From a checkpoint of a small image classifier: arch resnet.
Rows from block 8, named by matrix and row number. Rows with one number belong to one channel. Each number is 128 + 32 x the weight over its row's rms, rounded and kept within 0 to 255. All counts start at 0. After the name is the row's rms in percent of the matrix's.
# convs0: first 3x3 conv (model.blocks.8.convs.0.weight, 192x192x3x3), inputs 81-89, a 3x3 kernel for each
# convs1: second 3x3 conv (model.blocks.8.convs.1.weight, 192x192x3x3, transposed), outputs 81-89, a 3x3 kernel for each
convs0.48 098 [143 102 129 150 139 119  90 154  80 103 132 159  94 114 123  79 147 156 119 171  97 146 140 130  89 163 112 123 126 129  91 145 112 137 158  91 125 142 125 190  98 159 162 117 157 150 128 135 186 139 186 140 127 164 142 148 146  95 127 157  66 129 130 184  78 173 126 156 172 218 153  97 117 119  84 152 124  63 139 116 191]
convs1.48 100 [102 133 158 135 145 152  84  94 107 119 144 157  85 101 142  92 139 108 118 117 116 107  75  97 109  96 118 147 169 118 132 136  75 119 109 137 122 173 134 162 166 140  94  88 136 109 122  79 182 103 115 177 139  98 128  82 123  64 119 124 109 128 100 157  92 159  74 176 133  90 122 100 106 130 201 125 123 149 112 124  51]
convs0.49 100 [158 156 164 164 137 129 104 174 133  85  98 116 159  93 118 126 179 148 167 102 120 130 133 132 164 141  83 112 122  50  91 127 133 147 128  93 114 171 146 154 158  86  73 174 119 111 168 141  68 193 131 103  86 108 111 101 132 184 148  98 108  83 128 158 103 171 201  87  89 121  76 174 188 135  80 172 115 181 144 150 149]
convs1.49 096 [119 151 131 102  99 123 119 131  94  80 128 164 119 139 106 115 155 155 146 104 165 123 135 125 177 162  92 155  88 127 132 127 100 120 122 117 161 151 172 135 103 118  79 129 181  85 166 127 146 132  94 155  86 139 104 152 185 125 118 113 129 102 156 137  74  94  85 169  73  72 109 139 136 106 113  94 145 114 115 122 175]
convs0.50 096 [127 156 149  79 165 134 113  51  92 108 110  93 133 137 113 143 142 103 114 194 106 130  92 163 120 145 161 167 124 165  93 125 163 156 120 150 162 148 153  79  99 156 106 139 131 126 100 109 142 128 177 107 143 136 164 131 158  96 144 122  95 114 160 143 140 147  63 131 131 171  83  63 111 114 114 170  99 124 123  90  95]
convs1.50 102 [124 141 134 109 126 177 113 137 165 184 137 124 203 127 158 121 148 106 181 181 184 242 180 152 139 135 135  80 152 124 150 150 178 129 125 100 159 147 121 105 132 155  99  81 127  94 100 125  81 150 132 133 154 182 106 150 135 167 107 115  95 173 123 122 159 160 145 108 108 172 146 129 108 104 135 106 125 118  33 138 137]
convs0.51 095 [156 147  50  83 165  65  77  39 159 108 101 151 151 105 171 110 117 103 156  70 150 164 147  66 150 124 101 136 106 149 131 145 147  64 148 141 131 136 135 102 192 136  75  84 113 166 218 188 176 134 113 150 142 121  74  76  71 144  87 133 104 108 155 102 148 151 151 147 122  98 207 174 139  94 168 100 153  84 160 139 138]
convs1.51 098 [122 143 124 131 146 162  72 101 111  65 185 109 182 155 116 112 127 128 102 115 123 103  60 136  90 141 147 172 125 138 102 149 115 157 175 126 187 153 200 173 151 114  53 113 131 162 113 145 123  65 126 146 149 132  97  95 134 100 153 119 105 128 165 141  95 155 158 101  45 116 155 133  78 112 126  68 104  99 130 144 151]
convs0.52 098 [125  88 180 142 171 126 210 171 137 168 109  98  78 130 144 138 152 133 145 120 144 106 136 117 176 108 138 170 139 140 130 181 110 123 108 163  77 131  81 141  95  77 179 101 123  94 136 175 123  69 121 107 129 139 121 127 120 160 137 119 131 111  65  95 145 112 104 118  94 199 135  40 140  89 150 110 115  99 135 133 117]
convs1.52 099 [108  88  93  26  39 129  47 150 113 138 123 113 133 118 122 182 128 109 107 160  99 146 103 139 150 135 128 106 111  87 122 115 157 162 148 221  89 106 134 159 154 119  64 126 141  76 111 153 104 132  90  88  74 138 145 128 116 122 135  87 131 181 104 153 106 123 171  87  88 152 157  92 155  92 131 110 123 111 102 101  59]
convs0.53 100 [113  93 129  79 112 106 154 140 106 130 153 115 120 138  70 123  78 101 121  95 103 147 119 130 158 194 164 156 142  70  80  75 127 107  75  95 121 142 163 126 105 109 115 121 204 150 103  80 138 177 117 101 138 180  90 153 141 170 119  56  82  75  95 158 112 149 123 151 137 157  98 133 142 141 111  91 167 123 116 169 149]
convs1.53 096 [111  95 118 165 163 161 151 147 141 162 142  45 171 148 132 162 163 198 142  86 164 100 140 115  90  98 149 134 201 163 107 152 138 123  63  80  92 142 141 131 134 125 131 105  69 165 195 167 109 161  93 131 169 138 146 168 136 119 122 111  80 133 106 173 151 152 105  77 132 147 195 105 215 152 146 173 192 144 151 144 133]
convs0.54 097 [ 54 155 131 154 146 112 117 134 168  69 118 162 204 136 136 155 162  78 136 146  91 134 143 133 114 152 109 152 133 117 123 113 153 103 107 139 117 113 130 137 168 115 184 160  98 146 107 114 167 116 131 144 112 111 210 153 123 155 134 138  99 178 115  98  89 186 133 105 157 124 154 149 116 182  69 178  91 141 149 158 140]
convs1.54 100 [102 149 132 126 132 154 129 144 112 154 145 165 145 133 110 167 159 137 148  89 109 155 148 109 183 113 159 140  99 126 179 128 109 121 151  96 124 161 102 169  97  99 121 123 152 111 142  79 112 123  83 143 132 123  71  78 138  55  75  87 114  86  65 119 157 132 132 191 139 118 121 136 113 194 151  93 107 196 100 159 143]
convs0.55 103 [130 134  84 173 112 119 141 121  96 125 141  71 122 196 102 188 133  69 111 149 105 131 143 108 143 110 135 136 135 168 122  98 126 168 101  84  64 192 110  99  69  98 156  68  89  62 110 146 107 111  93 123 161 116 131 112 102 126 102  98 132 113 122 113 117 154 145  60 159 141  92  88 138 128 144 184 124 122 116  98  85]
convs1.55 101 [ 89 126 107 157  71  81 118 160 103 107 142 114 109 130 150 105 121 174  97 121  93 147 111 111 128 102  87 114 150 154 101 173 109  95 123 153 119 206 139 129 135 106 115 114 122 129 125 132 113 115 171  83 116 166 146 181 141 112 181 115 149 153 122 118 113 122 134 130  71 170 143  83 161 161 153 116 115 125  77 112 106]
convs0.56 101 [121 165 177 167 118 131 136  86 118  86  85 113 141 128 139 171 155  95 116 129  91 101 173  73 152  93 115 138 125 113 188 130  96  95 138  58  52 105 114 157 165  92 110  91 128 120 112 134 132 124 148  89 180  87 121 116 116 168 122  86 175 116 130 135 243 115 160 135  99 119 154 119 133 173 134 175  92 114 131 108 173]
convs1.56 096 [165 135 196  77 161  81 166 115 185 127 148 116 155 123 132 202 130 122 106 178 107 118 123 169 187 100 110 153  82 171 138 113  94 125 104 140  96 101 134 126  80  98 117 128 129 162 198 129 151 125 113 114 172 179 107 131  88 144 167  93 139 150  72 114 148 156 126 179 106  68 157 199 138 132 113 115 135 149  72 150 120]
convs0.57 104 [ 82 129 119 130  80  85  83 139 100 118  77 198 143 132 165 133  95 114  80  80 115 127 145 131  83 126  97 147 146 127 195 146 160 133 136 146 101 139 103 123 117  91  86 107  88 113 124 150  79 172 174  76 132 197 153 122 157 149 142 181 123 128  75 164 120 145 133 117 110  75 140 120 136 112 184 145 174 177  90  84 117]
convs1.57 100 [152  65 110 138 139  53 134 142 126 149  68 143 149  64  41 125 131  84 113 122  99 116 117 121  95 128 133 192 136  80 104  75  82 137 110  85 137  82 129  67 106 124  83 123 163 125 145 153 152 115 133 122 111 115 138 161 129 123 114 133 171 111  68 150  97  86 177 116 145 128 129 158  84 178 140  94  38  78 211  78 116]
convs0.58 109 [165 151 162  99 126 122 121 109 112 158 140 106 102 154 130  90  69 144 134 106 107 138 106  50 146  66 191  83 157  98 125 122 107  88 117 161 124 121 139 109 160 137 111 118  94 139  88 109 147 130 105 188 147 112 188 160 166 190 133 126  60  48  71 111 159 117  60  74  96 138 122 111 104 155 116 102  81 107 199 137 179]
convs1.58 106 [105 108 149  95 101 122 112 131 113  72 140 162 102  87 126  94  64  68 122 145 184 146 141 160 126 127 107  58  88 143 129 104 176 174 141 143 145 142 119 146 100 127 110 130 133 108 158 134 136 113 106 104  69  73 146 126  71 158 100  95 142  64 106 214 192 179 232  89  67 151 103 140 105  65  90 162 220 205 146 161 164]
convs0.59 096 [175 155 100 128 180 122  98  74 121 114 163  57 105 106 126 149  84 111 116 134 100  91 128 113 147 133 132 131 129  91 146 138 114  91 167 144  92 170 111  90 110 129 127  88 160 139  75 147 191  43 125 144  91  96 186 120 105 179 169  87 118 123 146 137  81 143 125  89 103 129 162 126 102 135 111 121 110 114 133  92  75]
convs1.59 100 [168 169 205 144 149  75 164 112 131 165 144 131 104 101 140 112 139 141 108 149 125  99 133 142 108  84 129 148  99 135 125 134 144 185 157 116  43 163 100 119 115 133 110 111 146 109  83 140 171 150  88 200 137 119 170 174 119 158 146 109 128  97 107 194 128 152 122 125 148 121 123 153 161 162 166 141 155 149 109 110 134]
convs0.60 097 [110 173 128 119  84 205  86 124 176  52 133 116 104 105 145 179 138 116 149  94 127 131  87 150 145 102 170 111 125  92 124 152  88 132 103 125 160 134 110  93 139 149 114 161 215 149 102  98  90 130 107 102 124 111 134 115 126 193 115 116 134 132 139  92 113 119 146 175 132 127  96 146 145 156 142 175 107 135 128  76 118]
convs1.60 098 [145 106 188 113 129 201 140 163  94 150 152 117 159 123 116  92 132 134 100 127 149  93  88 168 131 138  47 137 115 142 140 149 121 112 113 131 177 123 139 117 154 159 156 137 155 158 116 199 136 114 181 128 126  95  85  83 137 129 178 125 133 123 125 124  67 147 131  65 142 131  75 123 113  90 155 130 136  85 131 133  66]
convs0.61 098 [ 77 124 167  96 129 151 119  98  92 115 163 136 143 210 139 150 103  97 102 197 162  84 129  59 143 118 167 152  94 179 187 141 126 152 131 104 101 134 128  92 129 109 108  80 140 109 150 117  69 163 158  99 162 144 122 152 155 136 209 174 140 146  78 142 124 129 150 110 129 118  87 173 119 120  78 156 149 124 116 181 141]
convs1.61 098 [120 111 127 165 108  81 147 161 176 116 134  75 163 142 137 150 195 181 135 125 119 103 135 127 141 164 171 162 175  87 190 134 109 204 167 136 112 141 122 166 112 112 155 116 107 166 115 165  75  83  89 118 120 121 128 143 201 110 121 176 150 169 147 147 165  91 174  71 110 116 134 112  81  84 196  84 102 111 157 121 133]
convs0.62 093 [ 95 129 155 133  77 149  95 146 148 112 146 124  87 102 119 158  57 146 105 130 151 113 138 144  85 153 139 126 150 107 148 125 156  86 149 159 137 179 126 118  99 176 145 123 165 148 157 148 159 117 132 116  86 171  92 159 148  90 107 166 105 184 156 126 154 190  80 145 210 112 116 188 103  98 136 160  87 166  85  68 142]
convs1.62 094 [123 132 174 211 169 114 215 119 106 150 128 167 103 138 172  88  77 167 129  85 178 163 103 174 158 128 167 115 109 157 154 135  95 205  80 158 159 128 210 163 142 131 139 112  96 168 179 104 127 162  95 140 117 122 149 133 118 154 155 167 157 155 155 128 125 118 139  56 149 175 163  91 198 157 144 167  79  58  60  95 129]
convs0.63 103 [125 108 109  76 108  55  90 190 113 153 150 136 107 112 138 128 143  78 132 110 130 160  91  89 139 155 145 137 134 135 116  81 193  86 154 143 132 132 147 101 101 125  85 131 138 122 120 112 136 112 162 162  94 105  84 110 124 159 131 102 110 175 102  99  79 148 139 130 132 140 203 154  84 126 109 190 172 150 157 140 159]
convs1.63 100 [161 130 194 136  93  96 106  97  71 131 116 118 145 157 170 165 133 172 136  89 136 152 141 150 102  83 115  80  96 164 103 166 161  92 125 133 160 135  96 153 136 101 116 127  80 129 120  63 117 140 118 100 121 111 161 157 149 108 138 155 135 140 108 130 146 137 179 147 138 129  81  96  71 120 165  80 106 143 102 141 155]
convs0.64 098 [119  78  85 144 151 115 113 139 121  99 126 242 176 172 174 127 125  23 119 131 204 153 171 146 126 102  92  67 136  90 117 125 170  86  82 183 115 128 123 146 122 138 166 112 111  66  95 103 125 105 163 114 126 183 161 151  41  72  40 111  80 150  60 105 155 134 122 143 240 159 189 152 154 100 118 185 118 149 107  80  62]
convs1.64 095 [109 118 164  87 132 125 156 109  81 218 149 154 132  83 114 132 132 135  76 125 164 149 135 144 105 167 206 119 189  97 114 105 118 140 154 181 188 145 141 107 136 137 154 153 111 146 144 129 153 140 148 143 133  73  97  90 119 105 130 136 176 140  92  45  96 160  78 164 127 112 129 126 143 100 204 157 143  96 107 129 135]
convs0.65 106 [102 136 108  99 107 120 156 102 129 173 131 105  77 112 126  71 112 146 115 104 153 132 158 118 169 127 111 205 168 160 128 120  98  94 132 147 122 108 111 139 123 111 130 119  67 135 104 127 168 125  97 110 123 120 165 134 140 105 124 131 105 110 102 171 103 122 143 102 181 203 171 125 144 110 120  91 131 175 120 124 115]
convs1.65 103 [144  99 139 171 140 135 123 111 164 142 187 171  90 215 116 148 197  98 171 110 124 149 101 117  62 111 166 124 160 125 151 154 119  92 113 153 164 123  88 158 142 144 118 152 139  85 132 190 113 132 115 110  98 167  63  73  92 143  90  83 135 117 104 189 139 154 120 164 103 115 177 152 190 100 118  92 130 166 114 182 162]
convs0.66 097 [145 163 119 155 125  90 122  66 121 119  90 120 140  96 132 131 156 118 127 140 119 128  74 137 128 142  81 135 135  91  97 145 105 116  64  71 176 171 121 194  99 139 138 105 184 160  79 132 162  97 130 128 128 103 128 127 115 101 140 106 124 157 152  94  92 122  56 110 133 193 130 168 152 145  72 178 146 119  65 162 176]
convs1.66 100 [162 129 110 118 130 213 111 129 137 228  76 119 183 135 198 145 157 163 119 118 168 154 149 101 120 137 140 138 120 122 114  96 144 154 133 121  72 107 115 152 126 105 197 141 103 151 154 133 143 165 117 143 242  84  63 120 103 128 117 105 148  79 120  72 165  57 154  66 117 228 122 114  80  96 164  83  90 112 131 171 133]
convs0.67 100 [123 177 103 109 171 107 113 166 100 104 118 151 193 139 205  90 204 142  65 144 127 101  78  95 162 103 164 128 132  93  99  96 193 179 128 123 146 129 173  94 167 135 106  91 115 102 111 133 140 119 160 146 117 135 151  68 129 135 144 141 148 143 120 192  99 150 157 202 178 114 168 200 113 113 150 104 102  71 115  97 108]
convs1.67 096 [106  97 129 125 101 130 111  90 121  65  72 128  87 168 117 189 125 155 108 180 172  94 128 186 173 117  89 115 116 118 133 180 101 107 155 123  92 109 112 114  74 161 114 142 112 137 154  93 128 167 171  94 161 189  98 134 159 152 137 127 135 168 118 103 119  86  96 155 156 136  91 145 104  31  81 146  92  96 147  83  64]
convs0.68 100 [102 120 175 129  76 108 126 100  73 109 136 111 164 127 129 169 111 144 119 175  96 180 123 130  92  98  99 119 159 135 123 121 180  99 155 157 131 154 159 133 115  98  95 145 147  90 173  91 127 100 137 106 110 101 185 167 130 118  79 131 141 136 112 170 185 165 103 171 154 137  74 147 153 130 164 198  97  92  83 120 166]
convs1.68 106 [103  60 116 101 151  85 105 139 119  69 125  98 162 164 135 137  69 102 125 109 194 110 152 104 131 116 128 154 111 139 134 121 129 141 165 146 195 144 144 204 118 154 114 109 150 111 150 113  98 132 103 126  92 237 151 107 164 139 192 227 114 159 115 124 157 134 104 111 130 196 198 164 152 172 213 184 186 178 117 164 170]
convs0.69 097 [ 99 114 104 138 142 114  91 125 158  83 119 118 124 111 136  98 132 139 184 182 116  78 112 115  87  90 128 119 153 150 127 133 186 158 158 164  97 146  92 163 106  85 149  89  98 154 157 123 158 133 159 136 123 141 163 154 119 129 113  93 148 129 107 154 193 134 123 144 145 135 136 164 159 107 164 131 125  89 106  88  49]
convs1.69 100 [119 178 117 141 114 172 114 149 188 132 138  94 202 127 125 159 203 152  88 106 125  75  64 126 160  69 133 151 123 141 111 106 111  80 137  64 153 160 143 166 163 146  90 105  96 159 106 115 116 173 127 157  80 130 134 115 125 186 140  92 172 148 133 105 158 183 143  69  97 156 154 117 154 151 170 186 126 124  79 149 213]
convs0.70 095 [ 37  83 120 146 101 135 134 110  90 176 143 176 203 181 100 181  79  70 111  59 129 136  95 152  76  92  93 121 169 150 138 135 140 127 148 167 152 148 166 121 124 127 114  79  86 108  88 117 164 152 131 128 110 151  43 124 188 107 125  73 102 110 159 114 123 114 154 141 124 195 150 131 134 146 125 171 133  80  69 131 200]
convs1.70 099 [140  97 130 103 127  98 112 150 154 122 180 121 177  75 166 108 142 164 155 123  87 121 205 103 169 140 122 139 141 123 116 168 130  90 107 183 144 111  95 135 119 107 100 191  64  95 119 173 105 126 134  97 164 100 147 155 124 144 109 109 114 146 114 162  53  41  88  84 121 151 146 115  91 135 169 144 130 124  66 109 170]
convs0.71 112 [135 128 115 123 180 189  91 110 107 131 132 102  91 131 141 161 139 116  76 161  74 149 157 113 157 152 135 147 129 128 158 117  94  84 142 169 124 158 110 147 133 108 128 140 141 167 170 119 134 195  96 175 152  94  84  96 112  87  51 149 114  96 108 152 123 146 144 147 173  71 155 107 139 116 153 132 103 114 134  87 110]
convs1.71 102 [115 120  86 156 123 138 194 159 202 114  94  91 125 150 123 177 142  82 126  45 126 130 116 190 137 120 149 161 110 111 117 159 147 170 178 115 111 111 132 145 105 119 122 148 161 163 152 150 171  86 132 123 103 214 116 117 115  97 174 148 138 169 108 134 106 150 120 142 114 116 108 149 175  86 122 113 124 155  60 128 139]
convs0.72 104 [ 52  93 109  84 145 131 131 146 140 101 149 111 111 144 161 127  99 117 117 193 216 131 132 158 131 116 104 140 160 134  95 157 156 140 132 124 143 153 180 134 151 113 127 140  99  38 173 195 102 142 167  99 125 113 131 128 159 136 115  89 112 116 131 104 170 185 145 139  86 206 126  80 100 114 117 153  84  67 125  95  96]
convs1.72 103 [ 99 105  79 135 103 172 115 185 181 141 140 160 105  93 165 131 116  97 111  94 144  98 165 171 104 166 153 180  88 114  95 124 117  98 148 138 176 156  84 138 103 100 101  87 133 129 116 115  81 121 163 103 110 160  89 153 171 164 125 105 143  96  47 166 129 138 160  67 111 150 108 180 128  74 168  98 126 138 113 143 170]
convs0.73 089 [110 123  77 170 100  99 120 147 166 163 138 153 130  94 154 114  90 111 173 142 142 117 166 164 140 186 118 138 135 143 138 166 153 175 186 132 121  96  89  97  77 102  83 153 127 142 168 162 197 149 218 135 145 154 156 117  92 116  52 140 125  87 160 105 129 147 136 178 150 162 150 169 150  99 120 135 158 145 150  93 108]
convs1.73 102 [154 106 129 147 150 168 164 102 126 153 146 151 147 150 141 108 139 138  99 143 128 152 126 122 121  59 140 185 145 127 122 153 120 106 154  99 151 136 133  94 135  85 151 161  90 143  88  85  56 141 144 107 128 124  77 159 147  51 124 139  49  77 128 127 148  67 170  97 145  70 162 142 108 147 127 134 177 189 116 156 127]
convs0.74 096 [159 214 232 136  56 130 146 143 139  81  44 121 119 126  59 118 124 112 102 175 149 146 147 118  65 108 185  91 136  70 130 113 108 123 138 169  96 149 115 143 130  87 119 131  50  90 141 113 140 118  59 125 179 146 128  67 146 143 116 138  89 111  75 186 153 186 152 105 158 122 151 107 200 140 104  64 131 144 180 118 141]
convs1.74 094 [143 117  47  75 161  79 179 105 132  98 108 149 121  75 102 130 142  38 152 116  95 160 183 134 169 153 147  97 122 201  68 107 108  63 118 104  88 103  77 166 115 132 120 133  69 114  83 163 190 117 149 148 130 109 145 152 130  85 168 106 121 161 126 147  86 171 102 199 149  96 119  80 112  78 127 163 153 109 123  99 124]
convs0.75 097 [180 146 134  96 106 177 111  63 119  77  97  70 122 141 103  76 115  97 133 152 155  80 110 121 155  94 139 106 143 111 117 133  90 154 122  99 116 164 142 149 166 143 108 133 163  97 176 148 129 151  76 117 139  89 147  70 187 123 103 114  90 154 174 101 135  92 170 145 185 134 106 144 157 203 135  98 113 132 117  80 143]
convs1.75 100 [158 170 165 139 189 178 136 133 123 124  84 138 122  98 127 173 140 118  71 137 144 151 159 115 114 149 173 145 136 146 118 112 100 117 111 148  85 149 105  76 141 134 121  94  80 114 131 150 148 136 107 147 131 131 114 133 185 120 103 141  96 104 119 147  92 139 140 197 124  83 121 153 117 177 102 107 125 151 198  90 151]
convs0.76 102 [ 76 192 128 123 125 103 156 155 143  75  96 138  21 138 119 141 150 101 167 144 125 172 120  86  44 102 147 122 102 128 102 145 141  95 142 105 110 169 100  89 159 129 118  85 114 126 144 136 202 144 127  75  86 119 122 164 145 127 111 104 110 150 104 117 160  92  98 142 181 119 143 153 129 158 184 112 209 138 117 103  99]
convs1.76 100 [ 89 120  40 195  94 109 164 133 135 136 131 136 147  89  72 144 128 153 178 134 106 143 150  57 169  34 118 135  93 151 122 105 128 106 133 100 118 125 142 139 145 162 154 123 132  98 191 120 123  96 117 138 139 109  91 160 126 143 123 101 185 143 112 122  89 128 167 116  96 114 170 150 122 141 138  92 144 166  87  77  80]
convs0.77 104 [114 134  60  94 150 135 139 130 125 118  77 185  91 145 123 127 151 148 145 120 129  86  99 113 122 173 125 109 123 116 174 154 119  88  91 141 126 129  99 135 108 109 118 132  73 119 151 142 162 132  96 105 140  53 165  88 130  95 143 157 146 104 121 130 118  60 117 144 179 135 165 157 148 109 109  65  88 151  83  69 109]
convs1.77 101 [155 155 110 116 157 176 155 165 139 135 144 130 156 142 165 195 199 177 112 180 161 163 153 118 127 129 133  98  95  97 142 147 162  94 114 114 118 152  93 114 158 159 189 159 168 137 127 126 131 166 110 129  88 197 157  94 115 122  90 121 108 149 116  97 151 112 115 164 166 116 120 106  75 150 131  91 146 114 107 182 105]
convs0.78 099 [ 96 130 113  74 107 118 130 171 122 104 149 128 142 104 107 192 120  98 116 155  95  98 170  81  98  89 176 111 166 119 105 100 109 146 120 125 169 119  77 191 160 126 172  92 110 153  74 120 150 111 115 174 192 153 118 184 157 137 141 149 125 145 159 108  67 127  80 134 182 154 115 114 114 181 132 173 171 185 120 112 119]
convs1.78 100 [ 78 187 163  99 145  99 174 107 116 103 143 153 135 116  70 124 157 137  82 131  81 164 107 101  88 129 110 165 130 144 111 115 134 170 147 161  90 150 139 169 105 158 173 163 140 130 155 209 121 171 171  58 156 125  98 171 124 155 133 156 156  70  99 112 121 138 100 106 105 192 131  76  66 146 150 101 109 143 131 119 175]
convs0.79 096 [126 122  86 133  81 136 139  74 129 126 156 134 155 157 117  70 139 107 162  77  48 149  99 109 111  93 147 171 146 106 100 106 106 118 150 159  73 155 128 137 106  94 154 102 108 128 105 121 121 109 110 100 101  71  93 114 147  50 128 115 121 123 173 104 121 155 100 113 143 139 197 136 148 100 128 134 115 112  96 117 213]
convs1.79 104 [125 124 134 102 161 157 123  79 128 141 101 152 142 123 145 109 113 140 153 108 143 117 116 157 127 149 162 139 136 118 142 153 202 178 105 122 113  82  81 110 125 103 133 111 111 122 131 160  95 127 134 151 102 173 145 115 103 124  92 149  90 115 120 183  90 162 131 187 131 139 186 164  78 152 147 170 151 148 166 115 136]
convs0.80 101 [138  93 138 108  75 119 135 130  84 108 142  79 131 154 104 118  78 119 120 155 160  96  90 155 143  93 126  79  97  84 119  96 112  84 153  96 139 123 160 112 190 127 196  91 187  88 182  95  96 140 119 104 163 105 115 118 152 136 113 162 133 157 160 163 115  95 118 125 148 120 135 130 159 110 143 176 141 119 126  91 133]
convs1.80 099 [ 84 161 142 118 140 173  27 175 107  76 174 135 133 179 134 121 140 152 170 114 114  91 160  72 126 100 132  97 114 127 124 121 101 104 123 116 144  68  46 118  97 108  91 121 132 107 161  99 147 112  83 143 113 138  98 142 129 134 136 121 122 104 142  99 189 156 135  66 160 169  99  91 108 129 192 153 154 121 107  84 109]
convs0.81 099 [132 154 109 143 108 170 138 120 111 123 129 142  92 110 113 139 125 139 103 111 139 180 156 139  98 187 125 124  99 148 156 120 144 136 125 107 164 128 143 119 119 122 112 194  76 120 126 119 157 107 119 119 122 120 141 138 148 110 134  92 149 184 143 115  84 151 109  87 190  80  80 113 148  80 101 114  93 118 125 134 118]
convs1.81 095 [138 111 159 130 157 113 170 112 132 123 129 145 115 101  92 131 168 131 138 131 103 112 134  75 147 159 142 115 114 173  89 153 130  78 191 122  93 127 136 136 102  78 150 115 159 110 141 105 122 178 113 144 162 197  94 113 100 153 110 170 123 131  99 103  90 124 155 151 133 172 123 121 137  99 109 162  53 139 159 109 102]
convs0.82 108 [125  93  81 125 140 117  89 120  95 117 133 128  90 100 103  79  87 182  69 107 137 132  74 118 143 129 187 119 127 136 146 117 139 165 114 134 116 117 106 162 138 177  94 154 106 116 156 154  93 152  88  75  96 135 143 141  92  97  97 143 140  72  97  76 160 124 120 162  96 131 101 136 146  82 164 191 161 118 107 173 130]
convs1.82 103 [137 112  82 127  91 122 128  91 170 122 137 132 207 152 140 163 166 141  86 157  84 103 135 115 115  90  98 155 139 133 127 136 103 122 105 121 133  83 134 111 158 116 149 169 139  97 153 143 130 116 118 117 109 138 120 171 133 118  85 174 181 139  94 157 194  97 134 117 139 101 100 122 104 164 172 121 113  83 151 128 144]
convs0.83 099 [145 127 129 115 121 140 106 193 128 149 189 156 122  83 171 137 124 134 155  59 146 152 136 101 142 140 117 141 132 171  99 139 165  67  94 152 124 113 149 118 134 170  71 104 169 100  88  89 149  93  81 167 119 107 107 181 134 132 108  96 138 173 126  97 161  96 193 135 137  86  91 128 112 116 167 104  77 131  55 102 125]
convs1.83 102 [137  32 202 143 133 145 138 122 163 162 142 161  92 159 130 126  70 138  98  76 127 131 130 159 139 156  83 108 189  79 171 133  67  97 149 121 168 166 148 169 117 108 132 159 144  71 117 159 151 138 118 122 156 145 158 120  73 149 104 103 101  57 109  94 163  90 148 141 108 104 109 206 148 107 118 159 151 118 104  26 146]
convs0.84 096 [134 128  86 101 128 132 137 111 120 128  90 112 121 144  81  88  86 132 146 133 186 159 150  98 116 144 152 111 145 123 117 133  84 118 120 173 170 114 136 112 116 147  97 134 109  62 122  95 140 139 136 137 154  92 130 110 133 202 149 174 162 139 169 138 133 106 158 175 151 129 101 110 119 109 155 149 139  92 182  99 138]
convs1.84 097 [ 75 106 102  62  93 127 166 112  99 143 134  98  99 138 162 129 126 133 116 118  91 129 124 152 147 114 125 140 134 144 173  99 157 132 101 142 135 149  66 124 164 113 143 106  91 197 111 159  91  89  79 108 150 169 107 118 118 113 160 161 120 189 112 128 124 130 144 154  89 161 133 166  99 138 105 118 127 158 143 128 135]
convs0.85 098 [172  68 136 136 182 136 103 138 197 114 134  83 110 154  83 140 131 108  96 126 141 123 104 105 131   0  79 171 133 128 144  99 104 135 156 111 126 154 110 123 119 160 134 125 118 154 116  54 113 176 155 134 106 120  98 152 153 122 105  84 175 123 121 121 121 155 111 148 121 150 137 149 114 138 149 120 108 176 157 142 180]
convs1.85 096 [157 228 200 181  94 112 209 143 117 140  55 100 183  80 148 128 126  95 184 157  72  94 111  67 119  90 111 199 118 178 131 206 158 136 204 163 131 125  53 109 116  84 135 143 190 143 141 126 109 117 167 185 193 132 135  96  90 161 161 160 168 173 157  81 132 136 148  84 178 173 161  98  47 167 167  90 103 158 109  92 129]
convs0.86 096 [ 92 168 171 142 163 137  86 100 110 111 171 137 116 156 117 165 135 122 112 118 100 202 215 130 113 165 116 146 100 129 147 151 152 111 182 132  85 106 119 105  90 177  68 186 188 123  89  95 167 113  91 147 167 144 111 129 177  72 107 147 103  97  92 152 120 128 108  91 103 110 135  99 153  87 146 120  86  89  89  98 170]
convs1.86 100 [112 120 161 103  93 167  56  47 132 123 121  96  86 149 175 128 146 138 131 113 154 142 106 132 183 108 133 122  87  74  76  91 146 103 107 111  46 103 138  93 106  53  99 118 157  98  80  89 129 119  64 128 155 109 142 169 171 160  88 184 117 101 145 108  54  57 103 154 146 127 125 152 120 197 121 106 105 155 124 181  72]
convs0.87 099 [154 130 119 125 112 115 135 176 109 107 106 150 152 183  41  88 151 128 158 196 136 101  45  88 116 126 133  89 125  95 104 107 153  74 100 130  68 127 109 189  87 122 132 165 108 182 160 142 135 110 100  63 116  91 140 143 134 125 120 112 171 176 110 167 109 123 116  99 135 183 127 152 100 121  95 101 179 156 119 103 132]
convs1.87 099 [195 127 154 180 123 132 125 144 113 141 128 185 170 120 101 112  81 154  85 122 154 102 111 106 145 135  91 110 131 196 110 132 140 163 150 130 107 100 103 187 144  95 167 146 136  88  61 127 149 118  77 139 159 161  98 131 188 161 104  85  37 112 138 170 122 102 117 155 106 142 181  76 114 178  86 121  48 138 121  92 105]
convs0.88 101 [104 144 157 122  79 138 133 117  73 142  86 141 128 135  93 129 147 156 126 127 173 143 169 127  87  88 137  74 112 120 123 160  89 188 111  89  92 124 131 146 179 144 209  86 119 149 104 103 178 147 140 133 126 208 128  83  96 162 130 139 136 139 135 129 103 199  95 120 106 116  90  95 131 162 142 120 119 186 134 219 120]
convs1.88 097 [146 198 132 118 157 101 133 114  88 105 106 145 109 101 167 117 150 113 130 161 144  97 151  87 131 116  95 141 153 147 141 136 164  84 199 151 182 156 163 133 120 115 142 110 184 160 162 125 180 122  75 121 146 116 121 134 141 120 101 130  56 160  30 186 141 140 112  91 120 126 156  77 168  85 124 112 132 154 127 115 138]
convs0.89 109 [164  75 132 115 149 153 102  79 171 193 132 124  46 123 123 122 118 128 140 101  88 157 122  82 180 211 115  93 113 148 172 133 102 152 121 151 139 129 142 166 151  87 144 140  59  88 144 104 156 150 120  80 103 107 134 141 137 111 139 112 184 120  81 172 162  88 141 180 130 175 162 123 101 146 120 106 113 195 111 126 141]
convs1.89 103 [138 160 153 169 141 134 122 170 123  82 180  91  91 176 172 127 110 137 132 125 132 173 203 184 144 250 162 127 110 177 136 131  86  83 128 154 145 108 137 167 124 151 117 123 140 117 154 149 102 142  92 148 129 154 169 144 158 145 137 120 133 165 106 145 103 129  93 177 105 148 153 174 161 215 190  94 108 152  79  98 109]